From a checkpoint of a small image diffusion model: 2.73M parameters, soap at rate 0.0019.
Rows from block 6, named by matrix and row number. Rows with one number belong to one channel. Each number is 500 + 40 x the weight over its row's rms, rounded and kept within 0 to 999. All counts start at 0. Numbers have three digits each. After the name is the row's rms in percent of the matrix's.
# convs0: first 3x3 conv (model.mid.2.convs.0.weight, 96x96x3x3, standardized in use), inputs 72-95, a 3x3 kernel for each
# convs1: second 3x3 conv (model.mid.2.convs.1.weight, 96x96x3x3, standardized in use, transposed), outputs 72-95, a 3x3 kernel for each
convs0.13 103:447507507459514526459475496509551479549513463425476498493535478513490453450504452499521524519498498625575558550491524470479551507525497466474563553515542464445452592460531468458503486456503533434523497513491444498443551452557532462541487480489456495513508435448537535545528491492548587462465511526531511474503436496445510463560472512419534494501555570491545545529478472480456547496455523497463496507472468495543484579547448478495522462472521532516511584502514483492456429539490535504483449487421565481492460567496465570505428497506457496502500555421600569551416442529520499508456467420446491472555555510467538478524404513543532494403531555547462533
convs0.14 087:489546511490575532474433470483486464522500467508502527519446480425534500540527494516462477450487457491534553512517557602516513534509476460464486500461493523482472476448466537414502575517513474548483511475515534430468480485545484537509525490417503563485551478417513517492538494516508511514442525440467517452479480496610527573543480461444533485528469516502494442465459499429599539469472490476537518438529467465499509498466559516495469554517547543486493535528540552519543453533511454523475530528495459463498579517477502499518443475473510528536508522511548547470477466554489446470537538526552554508440458543477494498500510593453454501504521478529509516
convs0.15 102:552468536505524458496507489477559498538528538519578468494461517493433532434573532553512547594508486478573480454498541518446495484510496498482593454507463530547520561489533578461535521499473484511500511522480461483528477530553512469612505485567491502476523532509495493440496469503499482437473551527489532552456507472530435626536443546452511481508501485487440557535556470492474475535504561497577524499514520459504496558512485496472503516418532575484446562444490518467489536543479500580501489442476404561451535571481501534438491473487450537477544603531491517540457495476456516454505518463438522475514446473472484568476432561520551511494467583542423468
convs0.16 104:551483512544503476524451492541503535542457450522520510492526522494601512509492461455536546502472458433488494503538527452481548513543464504467611485478461465480448461465471478545496491432483488484456545532463432418538480444498465482503531448579535505549515571507529532498592475442481558490480478485520558529486484509468458516530523462525495570510488451510457523489525463515494500507455495569500514528506542458518482561493553491513558445487442530503466529507403484537531567481548451486503521519470466425469575573504507557548491475530584495476514530561542490447472512443455578406519457450545485546492438500518471566495518465513494516509509500437523517
convs0.17 100:465590462487527530473500474547572473495541474481464611552483502437477455478527501423503518473533471531496537500464526473509417478448445477476516565473481571530584423445577482484525500486439481480522574487476471547486420489561531530473522489578398527512542439498518487448489460501479507554511502550497547481443456571551485483503541483470553539498462531543510540500480499543513461513519520508503449508574525472531443445539580534476499502537512568464540498514514519519497459539483494570483557452536460570447496526510481609556486489527493536560488503517521542393568527448473501514505541468576521457489466446492459529518533603473512521507479483540516470
convs0.18 087:558505522497422525531445526525477383592545539500539527512523448504551591494540392442514525547568418525563475489497490509582442553426492467414502465528450530454504469434460434479458446437501460513557513530540506486523485577484491435531423516482448452428551506519538539452474483456539580522530434507463455543476525470503482541499489501438493452499550505518544544527520524502477556466451472479597544516503540463446516505509489440444499457475526520509508446529515509500551509520467522549489475457546539475511486453547500484464543597470555537481499595490499451492507536609561520543483551486531508477566486480508519479529501435563529500525540459548514549
convs0.19 105:455522514521535468486457452513449432510513482485446478490512476492520501523449462480536514518509512510531516522446541453520439549483483468448514489519485487566469509522503438528435531533514501512463496578482566517462482499530477493528518413563520487476486509416520544405543468464527490493494519471503548584531483543498558485471475452482499529512558528552512483509508551597447387449456530485487483514490487571435514506505488500571534515571564528522430532491538548516516464536532464429460559505420492465468433480514525532432549453439506435421477482521519429516521521510528433516483461498521484563497546498448489465475522533545523535534515451524562496
convs0.20 098:555449530486547424541536477522417509508509483535499487528442572546499561499489451480506467511517507529528515556488494481491525515467536516508473427441546568483518520499479491531467583512487480441490487550570490522413518520552571403506536495496529496529462506473498562480512463498553533497525488515440474539519531450500423537542471536417541560569514474504510491468511468603536457421485448596521525458510438447471473496564382519468464414508477477522551460510457489487518555496544501511516510553509476548530474535534472574466503512525536469513513587485483464495502605509468577496483499519487485504492547513529496465510489482450622483484481419503479551
convs0.21 097:507555478404529561474518428505502550506467458472549463468429535508575446478496464549554502502532442487547391538471486555502530475496478544481514543482435506390521478527434543486474412560498551531544460508397521518591487466448513497511488501533481413552474489498581547525479461501551490505443516514530491498514505519578511517562551461472493535509429505488505540477481469517514527540547514503497496469480588534503540486471430411506538484530511407573425525541512577438521544487462548526442521493464520541598510460532481464462556496491456535553535519597485521467503464549487561447527521540505546540447527502508450561553506488447476478557459523564488428
convs0.22 102:464428470499369441485529485545475409472535489502529520507444476532557518539544401485477446471557532487494425535517537499515557523493544574516436518479573526458530494430496477560449519468564447478458483511490522549557532506496550474500578510469532492451554459512497497490534521536450560508509493506521466493469547513505466539537486480576510577523459496477456462484498473507476435492458504546466539497454476593491622451482491546471530544471438516540532461443540522473449468518486494526559556525439448509427479464554379494514474462538430423510513465551467520501535512523554525511524479455541446515464484532492489628564483586517485561516580440521437491
convs0.23 111:557430447475463453505525466466511516576454584511520445493505544436438482443488508466489532529452437483499437454517504525481511433477455448565502633464493533514477523509511500428494509481533532502490534514484471513552514470484518480421588527540504444564524449546525468405439520510534524510539510526485547530422550515527509561481496577445413524475481567473509448514500473545420531463460519542487502501478544496493474477457570593519536485477581488543500420572395518494493500454481425532468537488492443579438452485445470516546514516456483514523491510619475448477429589561429470380474523448475519532536496584445485470466537506418542486508489421522518555
convs0.24 106:502555524483425547473463445484478538491445552440540489448470463493450491560478551539526551431505593483498500499527601495495564439501463516490487506515519511498517483484479499466485514607482548570482514479570501460502396464465463522523494523499483543521560465469454471537442499539545473449504517447498473527507519466517434582494481474447524496487425427427592441530497450458573446526508469506485471495533525644502535556444484576454460566509447484522520499536555490515525501516501539451497567516490532540473570469474533448479480485481535530498494485536441508488516490559475499486546478498497506450461505548489479500476559537543440500537549535499508497
convs0.25 098:524469528469589530488472546577613477514455572513501574568552489545517489548527460486465457496493489520490478449481366535504487512530477521465384474489479516512485501430531540524453545449535521433535550552604537450505515512509489487523522453531472475556500446563514502505528495465538546540474431519494520487510450456477527534523502454532468478546512482490517494497503513480490448487474487488476624491457476482491551541509490475482504532502506486469496487534463528456536491543537520514553502439502551480512524464582424494514501524455482530509455479493484487503507431474501462520483529541429471508448442555523482471487549520507506505451497441448588502
convs0.26 106:464501472536487458582454455586507464551480488541521450489502508515480488464554541515529564524465518476556492481462441471473566458506481494597457456464452406563487481521435495520483468542436494493408520473474573572485476500449503487510516599505421510533529500507523584538465479452531481444459567514489490512459468484422501436495504526511419434474480499491555485500516482416560497504483441511515497474487529571495491476477442469445492531441558494436524474463562493523573542462471511451520454476512474505538532439509517504538486426521516527479516553497548490478436510509501469554489544539544433525470435521499464566474523476448506474498463565517583504
convs0.27 103:498440605477578496419514552479497508475488509483521494508489501524498547438551541461528483471533470511472524524494539489512504424535600581430448490469495534537426440538480570496579470472519498462494516532459498491544531498473566492512554498541468462483471493578591483470422515478484488459456486406547501503554489508512516482468503429529483554478496486512504471596478506430463466541519408565440518558466488504519487557585460441535527445529511465498543464483538534464570455503545497485468500480403508435504511512511407526522445496461440495442518494451448522580507547491479479479433557434450491438518467507495514496489513563469492528514489485521470548
convs0.28 100:458528522499515502544579465426468563485444490529487463507468445506503503514533555501456483481518504563509450426608458511487495462579420548454477483569432445599491513543499524454495486450451491522533458530445519561467472510488489507531495500463478442510527509536486517601512496463469516519485503587534487488493433559478599430532466456486590508541493540474557436549471476473496460459514464427556532482497534445486490486432474473531506463512462431484477513492498514526543502481512545526583531521542524504530489513438523461484463451510498538503561545498486509550514564520512468580446487526529493618433441484435501461463500501504407484437390536426536475
convs0.29 103:531500531497513580523484458554499462433439512502513510539532461470498485485495481477567475463496529516504495514460429467458524608576477535486571503511526519505486491496546532579486479481468492529509442422447518494501440496508530508445470535515491473465541544516437418518499487571472442496535572514522535497519458463493482558559555459565538460401477458479528549523523493446555417505540502501544477516470517565502494452555532575478532455511497435501489522481446497489590472499513503523492537520503460525473443465496496550507464509449480502509444544512532508429545507488463422478458544454510461470552434482482475507504502470546453528570538512534513493
convs0.30 096:515513526486497453455498452501504551499533530579456476525439481468414498516483512483555520464524507597434486425496495508503483504512472490537529491527483522484582504517558508494452478491531492534553543532459497518487469547436515475501517513589572459617475513477515518570486538499435470483499520546491577461505491532529517593451515497509535517550460531535534530531526473608482541508513493500500539468527518534565454504447533565422445503505557525523515405506488513512548470486494447536473508526517559452554509510491488514519493484480542417463528483548466468492468480579491431540502512491447430438546567527495498503446467513550549462559479480505471454
convs0.31 099:415526510473460477509465515453550456558468485561431537464512516484512489436555427527512552437499546483450494477560526517588477555500445472448529460449482527473531501501496439490523542476525458432533487511520545545492493460501507477476489485531445536537496521541434440507538532460508593495439453523459459504470498587434466598486466478461605520474530466514445510488494507466488565401488537441533492521514523466528577453484587486491569535525495484497461508496464447453516456567449523549426520531536497535494509520442463508514490483474469493526556467501502519541512565589481470527506497556546485429470545496545455528558448499430486459463520483524522546
convs0.32 103:492411506511450452478563477410440485485454517526558519447525516561472503410453484489475485470536600569495528586480533553552509505480456431534514489536537427503414487485473521421539527565494506487559401529524587488487478516512461557437504554498439480451494503429539511538409446542517554499502537583517543486498500495507483511463552435439536456537439521480489572484453538592499476496508501458584539506481514479517476446547538624457496460519457467502501534473423484459422513495500501515459469458552476513514474469514521494508500487483534546538396469508490444565509553420466529506529516563541496586469499415509483508501541529487534552587460539522452464
convs0.33 111:431549467528480507514515491515490535514477514497446514522479522516500452468476478599488511503475503477434509432553516508508516619453459551534597482459544509512470526487486484505439483494514556493401524448512481502528541505443533475551548495519510462498504498540526525546493526461461493480494500487582510446451504469483482579533507515498475563524532386510498482455500541522515504567466492514599446450418467509503485548510451496464541519513513568476437449496510560459410511560479572490572465485479484504504487519539498464466573522459500543538529479512482486521505510482554465457523445526532477469544525531478543490531495534417474445497501549571508522
convs0.34 103:470462582441514534496505509547471507557494502511585513481456467457525559513472483503416459449481588462497502501506461483505436474488491485517450483511515436519510471444447523532527475452422472553487483510492455480587500504497493493477494518472475489517484531538475435562469490503554486577525564578517453542532502468494571545489457458450546527496539495419545485501500522554484561492501449559564494466495502508529540476515421490450532442486464528476521462539563511471566527485547520517489577475568632519533540594468545480526538447536539421501466479447507456558471455475539540421433497559467513507510410466514523464400452546531529465522566461462551468
convs0.35 102:517507519483519467612509490474486505492499538490474505503516454569528536495483526455493453508480467423472539492551504485486429541475470487550494468583485522413536483523502518548438579466559524452499442538497489500447538543514496501514489525494474490548529436568512496577440516570532537542467516499488497516497524537441467547456402472521501492519511539467529492508482525452506508518532389466491505513535489443528473537489523543494477527493458547487554549620553420514506521503559626493532454460493503467537506512438541521434529488441489577514535464510436486496552513549592549554457565463476506566487474515445548444423539582473483449488550511554515538
convs0.36 102:507520510505504439495466472536481493456454498444483429507489518505536497489496558455431501533502496621472516468560509497447473475524478491511564506479435484465525490494493454457512474539594520485536520533466468497477541441491481487486532464547507492445504469501408505528564486474537451485549569514502547487529482552508493599454475433516535488558485465454519525458491478476509551421504453526430460545503593521513525507484473525486526493502528503479481493563453518532499472501517622465479549412521466498510511583488450495447405479473474503478521529479511439541526538492511584463495429532496480480494425507506566475474524601515506553452487548485532487
convs0.37 105:483561494486476516499428541479519480459457529472479511475540426438489542477510571496544503575492420528489537454493463492522563542490477527501530588460475461491523543461409469497537530550524442486433513506505558510482516434453563521537521546572552542561496490536487512525493459532530525445487477502515439506507518444479507564562537513500462511467473423560523480527505500494473578439507499469450485453532525520520499454491515536551477557408526440554482448462503465464506529483578516557479502509539487493473523496546510434466457520494553582507587606476496508469398446526469471512419421518576566517522471535484512437497531551546476509433569501545487435
convs0.38 098:463494510456511495523426560528548432487460511549495444431484445469543503502474536493480480500446488504563524519524508420505550527515493544459503539497531495524450454481427424516555510451511417449533580489477466432481526545522478497509484504546512557534512508472506552481513568480430455560500522527445529583472476429494471548464536561436520487505530512543498468506468473636549489490511408457480561543471460486420462506483490491514541473512515462521526484427535455486514549514554511451534507525540513505503431463511473512498572529459456448554525560484482478535464514496541546540502564504574481526546507507475508462494571531505444530489470490561540527
convs0.39 100:446474527520508454573535430492509469351524562458446464488476549451486571530506533500476545514473448418448527409519505576515514462509557498473516488506475501460578579524448479506526468409554551505522511502514487505516551519535460540489534484479516479483424476487503496503521499510436501498504443509584513494486511516446476550434477584441562507501500520566494526513453498410508523554470487505524529532494457493493454509542453519472480545541491522522470509599416450538508443516474621488500491578510496536511490515474506527489492494510496474536503551569434406569510496468467508539547560478511453425511501582449531520575491434555566454451532501489545473
convs0.40 097:501434567450486470512491524485470633517503547505480513532509491460492507485505474398464471508490554612503557465460485471518489447521477584485498550509523493531455496486499466499508582480450510374427470463548463512507516494485524486528488488434537535476521478418495462486507441486452551496560525545478542505515509453535482468470483484477534466488478479500488515482533419528450513448563546518458604531538542520488555548445494545523462491453541483477477547542565494521484499481490502502522451448476519537545437516473438479506476457498444492569547485493516511454488522538571511524433473487497559443508472477463438504477525485497502464517508433504426570
convs0.41 102:441500533500562522433498473511544483511468549490525463522517482513474510497490465417521505565500556551490574534468463472523442496495528481523500563520435436554533576530500448420456454467456526425539426467517450521475517503511514465510523494458464462489517504482471484439553474512492534505544473530438494467482487441510526480500501489500477473472480545550441489469486581543582462504476482513453536564529545513449552501519484537435505468479516592531473441542499470514527487454552555476544508468477449528492574498612517488469485509533402544501520465465542493598476532489548499557522483540521496508502537493500551574510460451549553461489434512492501495
convs0.42 094:500503547493557503455495457578515555465509537471474446554486498510482484445561484526524587487482462505498452543485569483551412513509467478503501499457454482450541562558472496506515425469486518478585425461479546509499472501482462532483512505556474458622538543505427524409519486545479474424500485515496569557527505484497545495473525550488478469435468462511447472546523453498512470464553460419470466514500549541448563487511493473474443556549566477475507479527527478572549504493539500504415517550516542523533570485526486491435502491540539473497579490556552457538536409473475456424469514511569508525462458483473488460535541561467516515494554538515530498
convs0.43 096:505517429496516566535459541530510471522430502470491504551514609495491508516534469470478564548431482495509487529482510489474502546485518478479547487461470451502543471474467515515582474483502488548398502549442438518475559417441460446547479515407488469447501503490456527493560515509548415583553472496491451580514533515504440545402513568506456451489501545484512446517537567477485469497460603572519494425512530534479562499538524484501542440556476417472521516548489494484439508478538468423448483482547522520469504462503455521529435554552410474573556481437438414515476443502551473483501508498514445463479503570545484529517449510521472528546497504462492492
convs0.44 106:492513454498548472513581450552460450487522468474527478515443564420491538500510493496494559494490529581475437474548553510544482443496497560439498525523459493494584461524395497490502542554496461546511491431545500544527477469456496442506490516531475452539518544497492528517472512524516446504494533474427519529532480439500476569564513439486505529497451501518474530547525475535506453520540452461501490566495476512535486472472451494542499484511452540516468498501538475491530496513517497573489532483507496514440492502565512473485474519560511517505573545473586585533416466398424484527542534489442484532468548487429463500601408498441467470566542501469474442
convs1.13 087:598535443504498414560487480457528481539541510491475545491557464608513554388511392524540461431461612518482517525516475471503489498500487502445466515523421557480492528488488476458434471477507465510488578451526460522589495456531504492481422540516510504508484518475518512500451546498528482476463531480469450531477458540494467529611501440551504454449534462509520510439516460460522510489462488529511401484507514531498541481494519458481444548511512572428479562442568514512553452480508521467490496495508527511533474483430541502535530468492540430503551478463547518505474466490468504510470550455456544513494508472508576467516539549496469475448491508475609428
convs1.14 101:459439486461538562509545546505567503524489526513484463499514508488561496493492450495498445442496476506496449501529463468493569485503507443504441489495560530483510450507472500479478423508514466547482500544521560495507489482583506572464452494506479419460594597577441512469494452477551516567498457534457545548496488517428525482493572510530490460473513457487464480477505454444520487482505490491498483509514445496545487464461523430502502500488432534505545537517490527521504559530451469476547461462523464461409457520581465494507498485533516539554477446500523522456483508487577528569527535487456448515472486479479443478549543512517518531480471475496523540
convs1.15 101:493534483415573477512533530456466506547424490505467522494489512540499483485451502485534496477513525416597432530509494474497516514472483474535560507518473458590492505486510541481543493445447587571466481430439427458525471515508546550474474493461559461546572488463483505456477464566507549484519470527486593458522480444509488524541489516445519567476551432453509469555490557525479492451394489469530498531501482503463564566519455467492518478473454490472514491478508480526428501531502525431501562474545452472524543540496508536515505539448490521521537543537528494560459528519562454511439529543395465471518428381512458494469500498485460492482434474425503466
convs1.16 098:434489485485462578517494534434521574584513469518496575500470487456537483512431540509434432454432485520536525494515480487526538492526487351496499534549462492477538551527471536511528486487449523483438468474512566493546435547534557547449516561441527559547506476501512539480476460553541528525491519462519503516519497425402467516525432511488491525510426531468537504452427516522518498558477518530546538481453475472506499478473534484466540512467555485430553521479511643461481499527558479436447505488507475469522567543482540503519479443492519497536498542523457530540441515447563585541523438510488535492444481414481533488485567494524576443527483491470458518
convs1.17 119:493492488485515490582463554440535528512433508485522555502482434440545487525524503513506523524498483511495460495484533476502491584523514442568472466485433531528477546494439508474528516463510486592451497467521495476520456523544558415506512458506459507536559496456467474496465561492502456557509485390573505607516474485519493432481475457484478547499431469475545528487480552499461508458457520480532580581519506508420582541544482503501442473527440485507485523511536595494500418548537554427458531533573463519556529490501535492590539510434539467498570585464517446564550534481559510476484550477453555435500457465475519539525525486518530555462503486474504473
convs1.18 099:480487479450480481480588532473518441529551467517511545512484514545535510527486547496496450517576468561549465481484514466524552551534555468470556522538434502499542571563517448493508496466517429491577428491476529555480402515477439501479472417497513499519523529520504489502442573529551524551558515513420489511508467510567570503489476419543442544426513387458464529568538527521522500536522480495491504560460549490504508515515513489541471473516430482481477497538580525543458506430473521507461508536416486513588470474447509485409486517514489511471505498484523450529463423530635515542475465513534437493535484501514516575490571494481487511515459519495510525
convs1.19 066:459497505488562540462588585511471445524477549562531494506474635471524448462426390589365531505468531511523426538520488523499498529493523534460489462496495512449494468514445457442498470491462517519508524526508512560518502471471489537518479511481512506509528506515497493499436478467510458519419502466470456445561569538446490519498537446479563439513535460497527521498478508517532554410520507569448523438495492447447512566521508510478476509491541504442581486564516523509478486463463513467524506582524509503496553486521493489518515525480463543490521472513506445498466473481438470501475522461505383594489466496488506476557491521454417548520497444535492514
convs1.20 117:496462507481469552470497499456502548459444550532523486481575484422459539536476544518514496469473518534542554475474548509447505519459538363468542524537482490507500542441526511533494469459550458516537513492510500510544493485490526483493466490480531546506521419431477503509505528543519579543451508478447461495584440464497503509466447408496581522465565495488482490499521552455457491482522560486553507472536492488493505459496519492539562538485462523431544538510542512442534510538462527421537475481440458533573484456534589506382551436452553471488497456563505510475517476586469530494483497446406560526455502518514547502491484477535470584494480406504488475
convs1.21 078:563470562524478565511492475537558445487465491373457515494469547526541516538520538479399514536502500485521576470508491534534492529507482480466507474495476472478498506523474562451490490519573525485521531513504581545553501529497465511483518488476473517527466536452532496528539474539430525478532529519463527554510513513536450624518508532428478516493488378496504545508466542535454601448498498494432487490421512448451451518502444540390503564548496421440447572452540524515486530479606482556471489554477529508548528431487460510500471493468535473527474508527429517430482499461455467551525472506543472554547565478488439524552473478525518390501430475496408508
convs1.22 096:472426514484508467472462465425551455561447508443521520500500576546443562534498539526499567470499493535495489453493543529517449500498475503485518513550482541473480481506498419554488531491465525499477534548518468484453475498487487507464498529459496481522447470451510560490525489518495440549471525512494493519489528544463414529481522449488494465467497464453483539486472501479491467497521510431515448471462555548519452562501466521544540475499469488432536412548532498506561524457583491550489572555467532516520473436419557495476525502582528437547503441524549522525475518490469502490570486535586474514502527569508495526543502559475499517459421465548511591
convs1.23 097:501480497443454461549510516521430456521511527464480502539476425471514525567491523551544450544443509457525462480522494494480463495480457489519508541450533559568460465491516525521521557446564492583485446442467459497497427454457518487474451508443472556548611497510463528452515472467497478620508462515518548530486447551531503492441548553466522463524564527494499564506441524500518542398465501520471503457508425486424527494517449458506490507517515549470501487504564500483546452516498507461537490497553573457489468506400446484497495480480450440555490512472478475504460485462530446525499484529531504469599507518535480579496521552506495484557485605516512489
convs1.24 078:603503492495526488551489512522415645427493499530469573475640480502575464443543507490518526498464499461519502435453508469462546518473490483572497493491504535542499480475491451486421541518502508504525412450405567535477513479531530469490490564480501517508540467543523523489539509556464490453426548519540526494463460555532513527550512490486491513514559562490555461541534532456565544523524473529542496469537463464469586444506417547501505508583452515475494542466465533430553527513534428518538465451486433463498463453445497553468527533452496517496528472520508497509479487367476498537488446505513461601464505488508533564486465477508479470521506574490487498
convs1.25 119:481523536465455487461531493497513533508496545535498488567546487439545409452521581519481495516457529529508493460503573500518501564504500431547539482497578506460428551484480470500556559517480476497464555487433559531446445503520546465520463459510466582561515438483429527483428540509494436548514484470467464528529415474564469568538465514450582549413515531429540427512539492444438476511552485518544504556497487523442562523510539509522576513459531451518542536539477604462465495523535448497517518425540498521551531467492509478560521467477473503397546469503516486505472503489525521450484489519527420502583439515454542518543512536549443504531541499509526521
convs1.26 099:499546508428528521448483512472504539484518436474559462530499422434503465478522457572490431494539559487504511519494556479496527470537473504460605462449498514485548395571505494526527450544459518511520549522411540526513473495560495516517453431499506424478456517578507459502449445560581438519490490501529583505438490455436569460490541544516499490439557507482571478507493526569550492472547432439503573483518465505502475420447536483536493465489567462514539480554502454548436488527541397575473479505452540456490528545564492475440421478483383527410492536557467484535480520443523545479511444513550519426525465514540477471458455537470563418513525468539466497
convs1.27 091:524442528502545492469546483487421553476509439489512492557480478474541445553470492521472490488514468530498534568494587547454555564464565469418484475534499515556433603483461455495513503489510499484565497534543531468562498532524527454517471518482504521527466471474531524524587425596478517508556486493428473499526521510519471497500452473482570489515509427451495435539506535487483499478555481485451516477507487471514455540471526520476499480515456515460600518488497528419515455540535500437507561434541471548528454479523508513474566544459514451560479446487548441465476456529540533460471590512414535491484503493500564476510471519442561500504477459555556504
convs1.28 114:470572475404482507489544527482546501505548516464548527594496562443593469445494519509497582524479432513547468439413552479497566547520491508554521457485523515502465481534549502475542508505528469518431489565524559474506529566558513516477520431511548518498534447477462455479433473529502548500507507493542527467504477512538472468470437440429479541501573528444548486455534544475471482485534476517517536503474515510481503492449469562497578464495486505474472515473501559521468414520530438556556487379573510506533533532547498516518563483464507508485494444490489505559480466506545435487418460522520480459484550466440515496487487493484527505418527509457516464
convs1.29 116:507448524533537433425462459491511524527514428495399535437524466511434557480535499483430520536455519479519464457397463480524501494479525457506561541525470495478572615521517495521522396533453446531485526489505468523442495461464460533461440437476557516560562585497489473482402533472605553491456546467467493569508443447397478513509481497408544490493554527515508490510522460550488502518459522451466498538546513564497536512512499498487571490442533448488530455534507415482484491490481436493463549556500499458471536613518488463512503512492439501484565542469537452509472499545507579474507426561457499482536584472454493509561511561515537476463513505564516527
convs1.30 089:531503475476558517589430574475539426560463584496431505569521484566500494467451578547436526465467588527514570498550476479558487475464479490515531474506548564491548480494516468484583465517440452542426499490492438559515461507414522499464486468471439516516534481509453540439466485559511577578485433523510552470459470431549447500490482473385500529563519549469486514496523501542482517492520544507516543477541525442549493514467500502498541517547472488535550511528517511486433442529490515519471518487522483512561487493409486548483493414499434510447543504499523500545503518419525517553478474456574499496535505563528468557539556518542514422516506589561520559
convs1.31 117:476486555534502557577495473535489555544538474511437461514506473478522530536499502486458552465526469561463502548431482485430490496467551489495518576505421503483529502489512511451515509495535448437425494491483514551491560449621509440549473445526482445565512464533503482564422491481466527485502523491499509565537461493582508483456549466597504544440465607461461542490466500513567517548480489469478489444549457486506492522440502529464557523443495518467474523420508493524534488520515513515509513500467518456555452445486493490479583490496574476494472520408545499436570448470440548501450492423450527477418507543457475507491526596529490556506484529454542580
convs1.32 122:531491523428495548491513462486504462477500493485486431566510478430542518511443432486470465472530476481489524507488459472516486492469436444507527577464549526507429554517510451485496522489501463554535429525480592487542496556498550559500495516480533495566552442447490507448463500484482504622527544490418571458569490450485487526533455515448522562542511561453512453492484523544542561515500546472467568507528452502477536490496536502468526522545458458438502443533498556556487435534525507506580544527474466553587466478511574482485515490474465543494463502518490490541451526439475517562444402448558588470491441476557504508510492461477491498514538502422502521
convs1.33 087:493424416514416572543506428455438520491539502381497576521573409471529520485555549548538433454487492495459499455530461510468573486530444515498509555499490519452526466472528518502562518466471478532534489428575511459510499471528453473478556429514502550517492534468507503503412539455437528510488460515443536537584452508449469504482499468507478480449516386542491503526475512494481488523435512522474463464505463589488444524527462526496479520505500552459498485443494502517545468470472518514492485440417451515542517412537561487488544516508500465528467545534466499463419478491518515479480474455490532496547553497466486504532434470484432505484476511531460493
convs1.34 085:479490464507512483479512502490438414467524409444484425475485550478493464564445603512492467532441475478573419477454483507512497531512516489467506509492432406560493562439534473501455495455530435510538526594487516546451487507467491458481531546455498477434505484475481511493505457540461471438568507536516512491549498552549576482446499536462560444572483421563479540497487501507522485523487478404490445484436517499500399471473506475525522528484528490527493507519491516496522492403436548457546472425544481480498479460503526539466479512478441511489494483423542524398490517509502533490477489554504458485464467519476463489515456472514460510486496482408556469
convs1.35 083:505516527539475540460485447503492578533456555512528532432434453470509474502464482460530471491558479515510469523540452513555517436497464524439526582543513561458527528492488484533568540522516485514454506519518403489396472456521482509504471390477519486521521504485523505541471494460495547459519499503443536518553487470515527559484460429496557503554529553574436469495476548505464494556504521573506436569508538482506495558581437438472482488524549413533523535417496515560485486530501495524510529541507477517517527495553486565514451538492443455453501516509483482459583524475544490547481465408560545582513503454482540495517498454455479564437561498431472521
convs1.36 103:483461467503529500430458439474593492421452483498526504516479434468498541475448477527505468502447546539508536459480469479456495511451484564536525471522515537484490503477451519419554520448538575561499498475524498521499495501563538508530444473493438473476507480504467478498512583509471525497594560460498475509476512452512429523505470502552481541477523473491454539545531526546470540510486491438545460493510469487516526501510546531459526443514518481565504497454501481532468496527538460480486459540504548455489500568427484525537516507478488488462511480470501472556565406494475517584544574483553511471551427459477469488546489523525547580509478537453547476
convs1.37 107:523586514470509533523496466476485493455527468515379433444492447460507526552518426536477459545470471519476495570461509398449508544501535509526487538465561469468420493458548514468519424516379529460496479507553545516468562483535500502490526515449473439474539547567521511495513537424445498536468578471562513513536515518489510419566492493574438511368508513535484524510501482517510542501495485456577488477506483528471497564516482459572450513515533518462493465492537465563543575493533428511514563535570473463500478581526509487506484490505498493478507480450496474507464406493551552499590514574486533549457521491488465559491519489547524563465488435552496456
convs1.38 106:540473491531471528493371397543498493475495381559486439503437501515516424545481486519532504525504479477514513438540528518521544523442451498524446503563495532465515524485513457475543541473500568448523519533564607491489438555469502458507427440470483495447478486477579494535491468482446545512465510422482456496540472460468425478475489455485461547558513469541541450486518512534530506522453560425529458485427580542502474545505430497564490535476544477565484506510490538424504478497514454569479465482448450551503555524520477460472508442470525395474467433486498448597485492502472531484530514582513482517522533469465536453457522483565469546509534478433521477
convs1.39 090:572542503528536435485490518536480500525490515513516485475515486493532508459456479432515512488497508524418528411441484471459503437498497518459460491520460551542459517390498495462583508482438498516484470534556589518542549411541516486513470452519477469523520514545518525478510519453494484480521450467596502545499439485505473495528538463492470426472559540474484587421463405519537505483537483450461464517462489487521422521505481383446498450511530469498434573523577491509488502485505465492541504449488518508505506435474516516465547457488489491519472468522461485420589466570464477552509557492488548536499562507432454461470579436499464505527501528540572469
convs1.40 111:509515519513489551522470491524553409528498522446470505578426509513529475491483485480509501564526494462425531504477590394525507526480499432526405461491521468449439544450547452475573450491548540510491530503493491537444471486463519464562434467518487531475535477522486489495491539490461494539575471531559487502542498493437371515477547579426555505447488475464472460514460531457552539412431468431500535499469557508528484515507496489457435507465484456485481516470449545390460423477488475518441534510577509457399556458531542484521503442494537390459507464519499468531490448465488477516489464446548581478542555512525501535461594530511501497522524461511463558
convs1.41 101:512503492515414528459564432465509443463472452501491451490549464539468526461603447447474538534455437468514398434537501512516425502463445514505448480472472454422554466481513500424532478511508519493530503510497450429530506533528513508496434464510488529504494479446539531566486528458445476536423575453501510499450476533535534591540480502526472468561540433463456521435451396497454590484488506448475525457510533529506522509523533482433491540447479471468523548509522428556492408469537392503444516513488479474529514437418519482435518466507537447496464490470462472443501514508526520561481596542543552483475541524506466493506537563556531558423482452547632486
convs1.42 093:541481503437510528532520438567436481461486472514525440505474500499494512549519503457427537520498428507468458508502530451557452504558526503489504466464452462531468553555494512541501479464511497555554498509456496515532525549434568505539473523467521494522560543512497425515455494534536509445490473455555550500477538434509413525570651556495447476499439529535461512491484473507496499458539448500450557495511531532493504444555501518531502458559464495541504506489466544479517416511546523537522423495484497496495459567496465530544462516489445511539559515603488508458543490522517496532515549438463477475537489478552544433454481453495458508491466490491465440
convs1.43 098:503535512578456510480479518470520488483489499552443482505490500515516514463487419435473569456405491489492557484505563560489535458433573484500445507509506505558493502502531541522528402492509519506497503477416610520555451407552482466596567542545462481496435430552522545520547490494496461476499540448447432547539479494535505549517532409450503405461516589469510493526496458511557459479496458526501476478467528566476493435488456516487514506506449476499525468490463466513431533418532510543500527531498608453485459512490494489517509528503545482529545444576549436467562487559542456504527540504447512448462474514532488481497453524492485450530544494548506502
convs1.44 097:509497464473473505559449548514567495500547571461537524452459545473541395508514422559490494525469555526523479541501521459425519524506536485476523518508553458508495512497536535507524454487500551548537496493487538465554478459634515498515444452498452523503553545447422454469545564435462509470583548549539499567537544548459525464469469372462578554523480369503544469451499495500511506525555557517540546560547538498498508445552521506512494482512504455492550514503478524559455537519546505521458481473529520523516569551440530528501533467490499492481508486492603509525516465524449496473484480486461479543502498529544508573536527516478473533482503453486511450